Rows from block 9, named by matrix and row number. Each number is 128 + 32 x the weight over its row's rms, rounded and kept within 0 to 255. All counts start at 0. Numbers have three digits each. After the name is the row's rms in percent of the matrix's.
# proj: attention output (model.blocks.9.attn.proj.weight, 160x144), inputs 72-143
proj.0 099:169144072135156158132126169169145141050133133111117135093123151186104109165076180122065118170163134178160148146109113103074099202115050102137124120119147130135121089106157130117150146076168074108096129091117135164119
proj.1 102:123099109141078151145170150149146071122060108166129173118124163114097080186192146122033099123161182112119123126057128105071179082116117138105150089124145109128110113177165126113139085085156120147089173150117110066174
proj.2 102:174160090110132160166112144136123172167196139142135134093119132097107211154154141102144130109147135110152131162112108100116099084154141077153138113063135134147119133179091081163130097194068149152106136110106143105109
proj.3 091:206109093136066112108124142114121162088150144095157130085142137118105118076150136133134151149157127114154169128090183125135171090102160122127144068104100117047158121113150096111134192115123147120137147183143166112129
proj.4 092:096128143164069112180148157091113117085181140105095160122110114108137101113170126183123142159183130106132118076112176161081142157079211148180141072087108171175156164070142156143111189116135111118136150155118155091139
proj.5 094:040126125106121091135098165104099099133179124145105162129080123136167105145091101167104189097181140168164146108125106153110114128127105078126136135070211071123134084106159159106153134084186131099180080157119094160140
proj.6 099:091163217143063113100107156139194148130142149090156086101172152170156156174096142141096119119143154081119121156139126140122085126135100139095080116070127184106134102112146134122117118099130161154104123120096162124152
proj.7 094:171109129153089117122152115095140078077124128129085125165153064101107144087126093104143089088146091132126128166148092146133116133185127169100097144160191163141068153155180119109159084063142186112085099093063129108175
proj.8 091:154099112201096113160156129151133142164181118078139162086140117096152118126130154079131120129123069144158146095120141147094158146101155120136160106127091150163162106116110166112131111178131109077090135143153157118071
proj.9 101:154188146115111127110101102105132102109101108186118151133136120134166176152133140147173150015169153117106117156136092150137152135156132090239118166114115130165176159140143153103126124116151167179168177132148181141131
proj.10 103:118113127102142108096114165089161157165121070087137107198114108148133115142103079128182112142174133196128146088143059128131101117079093129142126157132091124099105093113123086150116150131096126160122149140141120101168
proj.11 100:138119108159076159124150160140117108180105089136167168147112142097101088047085086116170132119152111111086105117130152096119107127172141102062147093180154101080088184106158172075155107162096081140112169131110088176096
proj.12 108:110142139104139125176139090132081163197116099135112099115144160081118118156170158082172131182143118172112115116076143114169087178144166109168123148175097054130084114118146147102066050198111191147130095135144131109179
proj.13 097:141184159178102175145193148130143114186112120133135196121148068144169145119122126183114121200124131092165130106112167110145083110152136098112164061144119148132176127126109163140181136130068116167183101121158171120128
proj.14 101:105118124108180160134137159121133168084108096136156159080161115077099106126170157115103145142142154146094108088153132161132156115156052120107144114109160123117120197053107144157104108195129151143126081143102114123082
proj.15 103:152176121168130148157162109088114139129164194180163129080123128147077125070144102122128145084129110162167119100174158098148094049147110118159113087075079155159143101078113124137170158098140134127129109144150111160192
proj.16 101:115120183130106126163127166126107071139104140142147124132163097128100109169061104119121105129156089103154148119123123142119046108127083172082116138103191129124124159106123149103121116128197155150083080082121131104114
proj.17 107:129178155139089117098171104123113134104142147183154114183164073123159112098086118107127049125094106128185171158162130110129106150111105104150141030148146127163097133060193107103092140114129102148155099174191083116125
proj.18 108:112126117100139140128176132107122091124161169168135119130118082037119157166116106085152098127190175255137118105113090136166136088137138152123068110128189163123087129113131094185152186137096078163102126149115159135134
proj.19 090:115118092154090115137096135151143042097077111147133128107149141137176155061115135123082170103155104137076169084188101092126172123127117151116127102106110111113105137116106155170106087148073169101094149137103133091145
proj.20 103:136150154139091138196159113166143184169121119077174118123155168125171126151135130126083093169121183074143098132098140158140093150125089143155118126106107114091122126094127141110136128061112127119110130175130153152137
proj.21 101:123112126156133103131183084164197117115095152130150143188154104131109106155115119184103099080152148122115148162131124120098106156133179136165116156102080141145152088147148093080065063090169097091178132091176130100043
proj.22 095:108094135118142106103090081132105175150138127095087091106102101128109101151106179044183137209119100123129081112091091107083183099112119064098161100138129110141130140108164121110147130132068129080164097113166100126119
proj.23 095:118159094052123136136080094117169179154063137110107172144131083108196090072132148135143151200143103108140194142135130187144176115146164130148081071099112103132146149120089098112155109111129085154110155115151114113146
proj.24 091:164092078195147158095142153161132156151110153125183098089114137136132112104082082160126124101111113145104160111097142170073107114165095079093154105122154146148194095162109140104112084184131111178170119145063137095141
proj.25 114:125170137165155132145100148087139147129158160104172166121141068121076119138170114134146110110118095104162150099111112142068185114093133152100140055100123161111152143071147136086105078124086155125121142143110092174174
proj.26 099:122145126163161127128109117127208187102125140118182110125160182110110121097164141151069141146149139040097133129088123146178140160111163132129195140122147129108070155132141148106105121101114094192177165161149144151156
proj.27 099:106136079127151071134119155140172125169128113140158056131172177104141171139189140141107105102156140199091097193111145136184179088147132116173111116140182161160072118129172177101172127104104152119142121085154148051144
proj.28 105:080089209118102187142072175121153122144156125119125151153019135100149066086137130132111161167133156145127131149136109125067138137127095104126152086082105146116127153071093153093133142166098126150120153121104189149154
proj.29 102:118098190158096073145110103134197143124145040103140145167183089146160164084105132147163071159123159100158105107122122112126141098097117124133085072083155086122136112086157155134164167114169123218149096137141134150145
proj.30 106:119113155111090185130135031102182165147121124147146165170137129074102114160160099125079089131095126126199099127121123194164111143132101122123201133161122248158161101117149160094148109188130054128154127113118100110178
proj.31 106:155115134156145118166129183105150154125111148111150091102144090138195130075115105079188104139141123177211124121129151097055176112122102184119161143116122180119155121190123127122124202102111117188170131193087134120173
proj.32 097:085101129120131152202125151076117116141150066120138127182120138126163144087077087163059128086094150144072178112128186107183140099102144093105113133187124141129135125173155079149173077088123145150117126107129152198130
proj.33 102:162116110104110130099119119141167167091120121139099111154139127133104115100090146149129162111135167171155126170121106172092108112082113191064155079123120044102144143139080127214122111150172115144123145093159140081115
proj.34 106:131170094080139135128119128065090176136087119054112059103103089116073139195081084113116061075111106155137134133093048151150114132150128148121178172164121101103140141123133127098126141135074060118081139109103099106152
proj.35 104:169154146172130114143091147111140194131149124129125102135144100073084076163135199183069133102075145158128084094115096110124093139114110144130138133189113121150158104114078127118112127160147137182119111150144134123185
proj.36 097:119138093147173138097163117081090136108148118064234169101144129142175125164221118126113179098149163089171154104128105136177094127138145151141117184115130112106186186151079100144127132082096140092183083088188122174163
proj.37 098:105093103105117160119065120123106183096087148163163130143093121118159125162181161155148165167113105129144166117196079182127110133183117138109132157097124112122140163178139161092135167137092131163159073130096146096163
proj.38 104:127089181075090146181139149117079128220123149081155108200087118161126175106144204119103170152143119164110116137113111124121119159109150169108178081150134152172123185111165143155166110150072117123183098164063093135128
proj.39 115:213086042107112163099092183178077082079108131070109156101122103124106166086103147184135112149185134192154094123162122144122130080132106118103104098109063150086139096104064116134135170170097125137110024155098139162113
proj.40 100:088154105153152129157125125165155127110124153165104099116118070095172136121122110096115149162144116136129106054172174179150161175105122178140111111179177111140146126154175144148122073150085177106102113140089117139102
proj.41 097:136168107091051106162103122188118073101134122164160139095145137115099087114068160130078149131126145107117162107163107185147157088127118178158167185149127132144118131108109151093117193123088139179204158120140062123176
proj.42 099:096082169067117127131166146143127121145097146093144106118052108187136134160132105072091170143132140143027119054086073166120150074061122167133094089163175099155117098140146129132166088167163140154124153191120180066114
proj.43 095:122131131117162157128138119130114147141121169145132136080178090136054078097131117084146145069165119104157090140138107135168134198072173096147095119165122136153090158208165082101143159091090109146212115105095099161152
proj.44 097:133183096152150147127095106079119131142143154165202139163147105097089114095147139146115130120137131163170064115090128151114148106075128103147131162089090078081063166120147127044136091118119150154098141122116145072087
proj.45 110:144111138160102101126105106169079156159190160028124073105148088146144093153170136125144173133089143129159151144123139122106139164184145168133137108106122107102107146176092149132188135124124141197083132173097099111147
proj.46 094:166096094100163194160131128216108137140107137048097187167132194127107158138154197134154127100166114125177097168167141166091117125069101088106120141154166132168117149151150175128186153132139123181175099162123058130142
proj.47 093:077116163166102099201164131099158107146080138090124171133089192160089176157088129116036120083134103186142116122135086156149164117159131118080102200112092133139109112116150088125070118106174164134108146100095099174190
proj.48 099:128076114148136104151145123153169174101119081146130093110158153128115067160136115075097094111156096134095079127088158087180118143106097122133137143055121056102124183145158168114170171137113097143154129192135143116091
proj.49 094:158167096155147173139088107137118103183176171127130120127138064161055132174127174118094177072163109092139161118107077077199108118123186159118119141174128143102153119157218135120118111111121132115128166155130103106103
proj.50 093:090075132120147100123117124140129183092148083119163117068132107138121101097147107124158116132129131174117143181165118147110154177183157138131128135152159132161146144122076109069147105080190142112123136127103144147102
proj.51 096:079148161134116107103137057106103198086201138114122088060137102138134119133120172142080167157110116108130163042148175150114114084139125179091099143164092124100033109129112115107144064081122090116155165088129103121119
proj.52 102:197143160136176071092100132187103148127156160116164168200131104152046133161147117155096102113115188125156120117146088112141091124134136111162098127158135098185138177107168096171112128101120074178153109106143089113139
proj.53 098:103167128157137135079097123117204151133120165084152201123134146125176115162075073095138141131149160193203144124149127091126120082173107150139164090115156125084165139138133159161122149115167129137163100123089073093201
proj.54 104:131122142142096162169152126157100163148129172095128142173115167117117192112130143097138135090163137147146140163150091128183129129097052111143099117113097069168153085182109143111153147125183093069134082149101147134138
proj.55 099:112168105181144155171118097087105150154153158159134069080129095101127139075134149093146173183174175144141121136162132114095074119128075166179143151098068155163089118130172119152149107108110155165098115136160097116149
proj.56 101:157134156151147163197139119115104117150146176056121177154092070163119152159161066122138120165142169141132072116129166110077125140096126105097150108145134083150086152134100092158096105155126118102134162189162106110127
proj.57 095:101145141143122111142075138173163100118171115120106121095120138071154164125148185110137125122131147136179142095100112131123096136173138119076163091075137113101140084177126139135118078060163070178143159133148127040183
proj.58 100:162089115142128149097089201145175077073166105133158136105112122115138150169102127104085132174193146149129143082119176162086151128132159128171127134163111124140095160136116174116140098167136128118143128161135115116164
proj.59 098:117178152137169175127179176122166125141165168107170134170049166093127134158078159119127100082130083133106147124123184079087192099123104142150108133133122120125091127101127120139134113125108134150138194135092161149039
proj.60 097:153179111122111074136099180174090080091117201137126169140108164126154085118125122143185143155090060157123085082127122158086089115136072012107092111145084136126145118100128082137124102107131103122162095075137139109148
proj.61 107:065099109163126131168121165135060108146125115113125094218160172129122163082168119069141165153158137114161106182154117109111113143084141101102171152175095149065161074114076098150124155102095167184146141144084087083129
proj.62 095:103205096088138158168101093136124127071140109130179137158085101139093076156141127145144108127151119010146120114146178091172134099119133144168115129157132145053142101104124134127158165097125075079125143163153159058137
proj.63 098:160166096101139117089149146100115128104128093122089178107209138076085141120099027112106125150137122098142113131125204189166153095140120135106127096091111086168124115077114099143101093134099129161156172156125103108138
proj.64 097:164119161115141101153120090110144114160098072104112134122102083144092156151150074086127149132074092119139128131097118116095145140100139148138191091129108130129052145129105181133191064088118112163169126147149126095133
proj.65 092:129163121132101159098114101087122147090111070131194136105152167121103134079151109135203155153108153174140152068159120126168192185128134110060089138122078124174147135137143158189147120205116114132153118143170102152131
proj.66 091:125092083110118092180140134154082120143128090099116095136116169093158146148117093189106128114151095115089138086155132125122163144121095106169107111166097126156093092091180138111157110207107088153184148107201125208183
proj.67 095:091163137122086142109146121119130160086107159157150130156123088176121176145129177085089158156088171156105152171115154146047182127146121114131157110102120105096120104126150080130129158116091089103135166056125115135152
proj.68 100:142150114138077124168136167107135132098060163141096118137140071105136158137161113177113100182138172126066198097046140065172150094125097197134173110142122144115128148122130151114094143093108091084136128111119119110114
proj.69 098:141089155066149146123152101079167051099108046094118179087159168089128165063163140143123113134108105096152168144110169143168131095137062126129108120132172184095146140175199119112133117152142137094146164115114156105109
proj.70 095:109101122113143128117142120107132085113074123083144154080091194045115130186091141141158135126183134127167151088091132159108131097108158160136093162082098155148109128136137105149089151090151155135118091121102099078118
proj.71 104:148121104161175116129097082120098084083122138122156163145128131081108178142081126102121190125076109118034146058118138102079122169071106123086071182126140173116118118140167113108123155146178150075126121118135134099112
proj.72 100:173156147148127055129125150096140212089123133155153112100144174110155232141082147115172148159115079133146148082124092139105086103136119130119143079116181160077158143129169115146147148119157114139137190092169099155122
proj.73 098:155149203158112121125129118110110075160121112151149126094096193129151068152096182117110094105144157157150142090084140118142152142168094149038120092161107093120182134077163151131182151130105127148134125084174162135148
proj.74 099:115127148141134116143162124118103109074103145152173162120142075187183117137109099172173102112159175106088135147119155124135110069146088199122123150157134160079105094088122120143184165115093105174109118137139127132130
proj.75 098:202162123103100079145094120141127178113125096139102105106198132080158113187071120139122168084145174200164123082131146176126115084125091099075118202134173125128095132141152108092138135117133126098138214122076116122108
proj.76 101:135190179107176054151191203141102112096146091097156134143050161132151126107118142133133068117124058105124101187186125123181130110109087140089152075168157173109156122138118150153195141175142094138166064079157077131119
proj.77 084:149081104153179097099154091143157166098149170083098036186118111143111075143141142141117121151110133149131150067106133120143075163152153156172203108095078125145116097126132131141129103140072151121121115171103089167102
proj.78 102:105149100129174138161187077135160105093176110116098136106082119097105115088111128109132166106119160105044190125083167095186156167114173108143082148097120107157146077157151125112150089128152146172135118155100129147156
proj.79 095:117103105122146119125137189099112103171107223107119184123151079171114144098170159047126151156170125110144160145124117127135029118148126121154191091116118155104150109149119182096123082202130134122137150087167100131086
proj.80 101:083083084141152148147084137125145099066074100134122162134099149098129149096200157177150123117116097155154105114075149130178111115130137186100135095164125164186127134137154102129114136110128104137151118131188138159159
proj.81 106:113099116113078077145106139083163054069060157130173128041110122097095163105092145149070121155095113147096116188162117158160103130105114106175135106179106121136124113174115134146127087143144167160165124097094126126118
proj.82 103:158187142123116148054164136065140188126207157165098181156108109129074095142107145161138066135130184143142137107164108132067110151121161128129114083143153131118163089139129182106180151110119166148120164195166142114182
proj.83 103:152151207193125126105167165138115160149093115125113077141110117151130141132195121232166163124069143156162123085165133099091115131103141143178136120091186116100123084156150097057108111140130144160131127096158101061152
proj.84 110:124190085119135144093141117080157075157098100192161121126072112174137123113144107126070136198175153107096165153101149115144099097171155108144137104150136130173178124118111141117157172127132200102079111093109045149142
proj.85 093:064203150108126093132112121111150129121074151066169088130112121133149126155158090139209213137168183136084122160140131173096083138170149113141167126157132119120140098139116149157122128162120144100115068107159090153178
proj.86 094:131101115064174144113130217146086089080063145108084109116182169153099096102144094150098149125053163108137084101133119118134108112136087105152117115061102205105072115182126115120139095167150120143143178136138124131153
proj.87 101:112110078180144105121142125176090181134117173082071165117129086086117156095124131115075131160184149110093097140138125122059101119154158154146122151110086169078166099072164167177151146152072167090079113093109093110125
proj.88 097:126039139119126148204144103130109171086191126161135116156114107191141108180071049114167168116128105099098196165176104133096170123152110149145072110120088083072157138147153114103141110189155134197198135133169124094149
proj.89 098:116147182074083104114128173161104096097067125201111222179172119126126163134154095168140119114117151118163172119092082185152093136166127074094138145094135164092092086113130122158119086086122136120088143120084175129135
proj.90 102:124134110151110127109171131163103179112114135116134119163069190122090072113144126044155133104164167150193158110186128110135151091109184122102155136148138109179107141173197144094158124137159144112128093172109162105135
proj.91 098:102123085191108195160174133137120124143131127146139015194125124172105111105088140102133177105156092082067118143104163191139143102125145063172063157168108098135136100125127178119107135072154116082130134103168065172126
proj.92 103:158119111102158197161078123108166060116142150094092128124141128154140095061169056089161118163121188122123117076128116100102085119186171174152127185083114108146108139149133138123184114135118129105187189112064148109147
proj.93 099:108148167032133161115093137102184094158116166125132135147148022087126128152080153126102172124101133126068106154141160101128156139176163096131095156131120152130099065175169121136084084156156136071081121147152104184127
proj.94 100:105115154124167173102131138115109178116087145130133126136145149167094087115107136165127144101140177111216139104137129095107126136064109109092103068075146156116101168124145099090092107121088098136116134115074080109170
proj.95 096:095094138115132083128130083146122176173177148173109133103178181164150094068162156197101121156133090160167193108136127178056114157047097129150086084177098130166135146115114187145175103172141140112123168144137107086083
proj.96 104:100107062161149161133096135156141086146072092168132128150147178108108133182134109125081091109121116117055136105109122163091112187153172144154087114150123178108039105092128075131124180073136163142128127123105134125110
proj.97 104:138099131093060179117149102132128128106118154150119142111103148151124158138184101106154181122173132145214082112117127086166134148133165123095135078120212117123097089155118080121191128167089191109124156104174170162111
proj.98 101:151128174154122092156143173119136071148114039106132080135131113086110157087153154127117126142145182099153130123169107133152115116121150173113167132133174169071115091140167108105150119129125139104159112155099123120116
proj.99 101:131114119142130115129079167135080120191122098114095142082104144122074152073127138150117209144117120119103166089161139103108035127172149187161128100143120083093093137057083112103133146159123093102092095141151159136111
proj.100 093:141151082103095102135136054144088075160127102137140071160113140171182096166097189146090173162122094130102116125113096145127079128086107083141072099099133141097113157108087132129074062140216143188174160158147096156156
proj.101 095:162156085129104153121139165095112111138153139119154126113204149072170052100137157152086139121136148147130122176149163118122123166102128144126136154189150107110075147192139121149134107153130143153120075101146042140099
proj.102 103:088099134123118127108133199092205122072063075108077148153061095134068106122114135113174167146112117139130142128118088082164113172118087081138078134120117130079125095126139126132123132121081100144094147124193089150083
proj.103 091:089085106091082148132095103115115108109182155196135127150095178128129146104123121102143099166156167087172098137139048114128191090097111156118177158106183059097109162160128123104155146074147088109123155108122103131127
proj.104 094:125153121141094087133107123176165110172122139119101122133133107081114106140132123044090179162135125100161131151133168169118157201125119114188107090172108127080093140142107144133145187176143179135130133111165133164113
proj.105 103:113120147170072140191140136152170079160187116178118116131179168152110118144122174111129137156118170073107155124129138131189177115169117162160152186128162140115137108128130087145129052065104199098153128105186111099081
proj.106 102:134093138157082143112133100148138132089098148066166114116152113136109079139145143131157088088134119127183137190100113113093095118129086049089164141171130100161096159091110112186176126141120138106135171163167194180155
proj.107 104:094153045115136132120098119133064108174100111084158060144092125103076152130054124098116144081127112140122139103078120125162171083076101128164164107087146186107162173101125092111140125087137097174091126119126107162142
proj.108 093:154168097176098125087144102104055160150156181089150206091184148080151127148110155188182111181177157094120163145141099118158143122107099145159134134178120132105126112150134070133127070148109132078101109130079111127181
proj.109 101:114123094187105060119132106140142155179111149137165162128173147086080093173113101149187132142192107116140121092153137123157132080115098177118131074112144088178108142163116149148112134125102097088095112123134112102106
proj.110 100:140150186209133084179093099138107072122095168137066131163133147065141108157130154070114136131063112138124129154127133104119126131087142162107109129097173073114158139097099119100180133205050049164162102154128083103121
proj.111 103:123147116117091112105118127127148143130169126108156112150136165121103125107114149119128058123176136121106105095086165145062144089176015077107145161106170115166185125179132079209139117121142133136136112142177154149054
proj.112 108:222101121123198149083095137113177134136093164151106152032116168117127112135127114124089145155157127115131083144116157158179158087107133106103152168171128148110105131147145161094158110080063120115121145157164144126160
proj.113 100:153202126078200132140122093138087132069135062114115209160127154154126108165125128105099139166138089210170115145112102163095106127122152161131223104132077158147096089156172108107112176097051120157108064127147129142121
proj.114 098:084128150152139111147139080190177081072093135102117165170176126109085153102144110155110161100167155157138146190091089177121115062132169109042146121102116159143123146172091059104128175139142096139143112107134136145118
proj.115 094:140132115100113141143132112123077173107059111108156168152154138161110091115153129139171129138126136131130127101121142116165098160163114097100071116204110150123130121163149190145185116184121123118144150046107114169145
proj.116 103:124085161124019095116125145135140119091129146096163118165100114152166137151118164076156133136127105045107139095122213099144116120167153131069156139105129167146112125117061130106136122113132111136121171096151096155058
proj.117 104:123201126142144188113080125105107118108158144129150084110149123164078159160129096128145158131161114138067132155094118152112141185138151148055126150156083053120085110158097146055150123180208131143129156172139097132146
proj.118 098:148171116146158142208089193101159162107170157081114158151176176122094137113132210091133095119127127093197095071069090146074140095140146101126155122130192149175151158160102137146156146098137095101120163123145118078114
proj.119 105:122074230078145112087121093169118122138118091120156073105158159147111134129240148097110116079099142125148149113152114131149132126159128135207139182140124147104131113124139119122144166062112113175087140149101089164119
proj.120 101:152061127137148114101064164045113144067131131170161153136131094108075130132142141107065136198145123168114071118145135127112149182120117061111121088074122175131157111092080157146156112105102131180139136123084136129121
proj.121 103:184142117094140154065117183167167125151146133113155098100123152081149171105180099121140075116124158091137131070148061156119110208099102148110193091094081079144139179049158078075146159160115105159099095149109101135090
proj.122 106:107153058120159172095150122057181159062095169152171134140198164075091165105088117112091170129122155098070126071119132093097126140147162160161119100113090175096138153144132101094182137118127122138125082109117119117144
proj.123 097:095169121124159151157101122137116067119143101140125104161142125108122181217123115185144115138183087146056128090136174128148130164122028143145101082140138098156117151138139153143121149144107138141113150150076139158182
proj.124 103:132120081128125133152134098129128106133117194082160179109126166066116118132085167131147121143154125124108114085149170134102095139099082109095081062075099091124132102116129120102126169096146170192200129117076142124064
proj.125 092:141140063085139081075129099107124129173137118147137130173138080076199176140171149145112112076085159116120084153070114118167177116141176114090180145124151093115117108102150151136173133074132179084118161140148078079184
proj.126 101:103087128093121084163121159122159053119087159180090121120092102109077154124116106153076124125108124129093168103122172110142121157135113101130150125168141126167098064115100171052127117116130158108149087082134135156196
proj.127 098:162115150133148091170102131113129162176114105099172149185127150140105084123115116129108150135136176128092189096117179104172094102134113142166165104072158086156144164156073110110112132134181158065144154144084127100104
proj.128 101:106101157151178142138094116128168063150084083152098133157124177156110151121109131161064123144081136057156149168169142126101078116161123146174103135163122082098135102125120110174136145124117106099167196140079121130074
proj.129 098:056172062112127140062099156180157166105197145137059121167165146113118139115092105143174165121103067139138108133099145069134137150109082081147171140131116161157078168109126142112145131139101101149151118166090093096121
proj.130 108:106134119118160153150138078129131166147101188091112144139109111165130118090088122087116139166178142155142139111099105112145157106104096110078146126142121151113142111098087102124193125111110143120152075093143170157121
proj.131 102:137133121140098069140179112109078109171105108115084115188172065168127131107122142118085142142146118144154124098106179138127201192109163109108187157122200132127062153178160132123119081128093096184076136139177179101153
proj.132 108:101162084108129138181075123111114218098102125170098184087091116079161109150093128162117137098186156119128117159160114135114087159170107055117141158158107189139098151157184086156166075107146135137128164099140137154079
proj.133 092:128138102111176010173158111120088109091091142133150073117127115183154111122100108110161176121197203069190088161107095112145142127143106113159133148126121155128123124156112128172062160133127156127112189117151135115085
proj.134 102:122124174113135145135253164152162033146150109106103103157109064118144147145079128146074128155114110152145129107150099191182091111177169076165125135151117110138148130161160123107139145137115132129148156093145111116168
proj.135 099:091106109168166108148124097158091149080107096134112178088143098078143110191161147125101146185149149129129129113186083134146113128150140199144166107094145107075157068146115167078113090109163106150127174150124152167090
proj.136 101:152105122160111140136137150118097120140081143163096141150124116078141065170137125159183173090130179140095175168069126157124158136093105148127140134120162100155138102108095140139134088140176159086146161101094118124082
proj.137 103:139128095158153117128171161091106133131128181160111169106099092113131127155140178137099101159109162080166135100128124122119117146148186109113082164131113108114124144071071126077150074207115116092164156175152110145127
proj.138 095:051124158139133115146153128140095089125122113153134178171140160149166093084184162147058114145142100145147092168101094177139142142180162138127154153133128107146142121088134084133179084125104169113098132117151089168133
proj.139 103:080077144129160108135089110157086117166117092143182098108206130129152125158153125120141111094133170151113094085122207180148122130080216137140217055126113093110153143146144147117207099129126116133118123174113111111149
proj.140 108:093101123108145129075150060201086093091091142082146109155114148092097100090139134144133163174107112121177192101162132158144133092120143112100108169107182088155109100105105127171113112155103155121119129113113108158137
proj.141 096:116131100166128094069160163110069163175119185181140146178099152168126193087153145138137161202145110156153132102055142147173118107114133119102078155098102103155119095083134092133142135127129098129131087131154118153157
proj.142 091:152155186167080089157148061149132127170157118160098119151076100141073099095105145160120110196104177127188146132092147150127114085177093141148087137128129141084131147190090121093147103124149127100142150165159115116066
proj.143 103:123151129091193155144146090127175128135145110130069055147134151090128113167144126161110132097091116143055162088135113109102174169125147158102090109153139084115155162071086108085111120132062141099138114071147094108091
proj.144 103:150081133152115176097175139143143101128156127163151170108152084078115079106111088088138098150173107129154124134127113148161112080135159095135129118125108130196109097063146109187137188086110107171138102137142155110227
proj.145 102:081091139154136220207155108143110129084097141080076110158108133143061105113139195125130160171104147119101080082124156167138116094135130136155156098151109104143116143069110126127089114138135162176103109131096130186157
proj.146 105:149099085156086144095103123107152129112124158103090145102133116126158127144138113136169175112095209101130111147112055144118152095066167127133135205170120143173168084088073065102143139061170148157085149086084112103118
proj.147 101:124101159166111155160118178190118142048134089183149157114095194123127092116081119110110068082158094095035103136100131169160122164121045138167093106113175066083076126169074163157135152141147092090146162087082149126087
proj.148 105:137188127156099092176126180156146153184119143135145141134164128155097110215144145126137132196033122137120105164127131077085079153116173104122109082101167097075112192170127107111174140115133157166100132122168098138108
proj.149 104:085072132069105158108156119122120148090111080115171062136125104165149158161136158158159159150160132163101089157087137138091111140099120138116137128160102091114154161178118130042082155156114167073119177143111134130175
proj.150 103:122112044139155107090173166087141136122102141126088162065105144139102123135197155134186085100124151148149122174090167152114098145107131126061180120113134137119089142110204090097111159170104184126147127112123144131114
proj.151 100:109151136133122115163088111116161164082149167138097043091145110126121148102209141073176085187200112155124112137180114125115124114096124082099151123114134103098165158117121135114104122155102113123136155215156158132147
proj.152 099:114110152153160098127123063117114099101208103116088107113163120091108098225109122134114170091114176039125072098119072089116125168157102129112159114142158128109109176119156108099082081122146135111123101123154090122072
proj.153 091:104150100108105049137073100121164139179183096177159153167136099113116059122133147135104137098119126158111157091129151132101139065072111116118140128185117163034065133153114122107097118175138124143154123112112159148144
proj.154 114:092093049154120138093072127120075106102074111103120147090134140202109160104095067157148065111105191148119126146141142161134154118187133095162123140132147115202145114116112146125100148085071134130134131167199149138090
proj.155 093:053153158109142130114132136187105172107153138137142174124163065091144086052160116139142085148106101199136142158111099111171104134110143160110136082151091142120109123104144099140121153166140192113183188104174091129138
proj.156 098:129118149087119094118159169124190108145085101137187157187131096166080201089144132146120182147147124177155118175124119146141097153085143162097143131125106127143182102089140163120124127155160069127158117071086160109119
proj.157 097:089108082151155111159123146135134081147104106171164098141137142171164184138132116104156108114128167074148166111167088139117096084164081145169065034121157119135119073082113136107106155089146122101144128131138137122102
proj.158 107:144078077130143135109130156143105105106173160124093176163118164112127122088107135073166150096114221134124108107175106166150087110119126159089125173109111165135142181141142131125146088136060154098127143126131169129171
proj.159 104:142162124123106156101126094171152148102121117138159124079136165151147078149124137083109068079167171138082064150146164109154131157113181136140117033077147127165131138099105077124083127176099099142146172130166099157167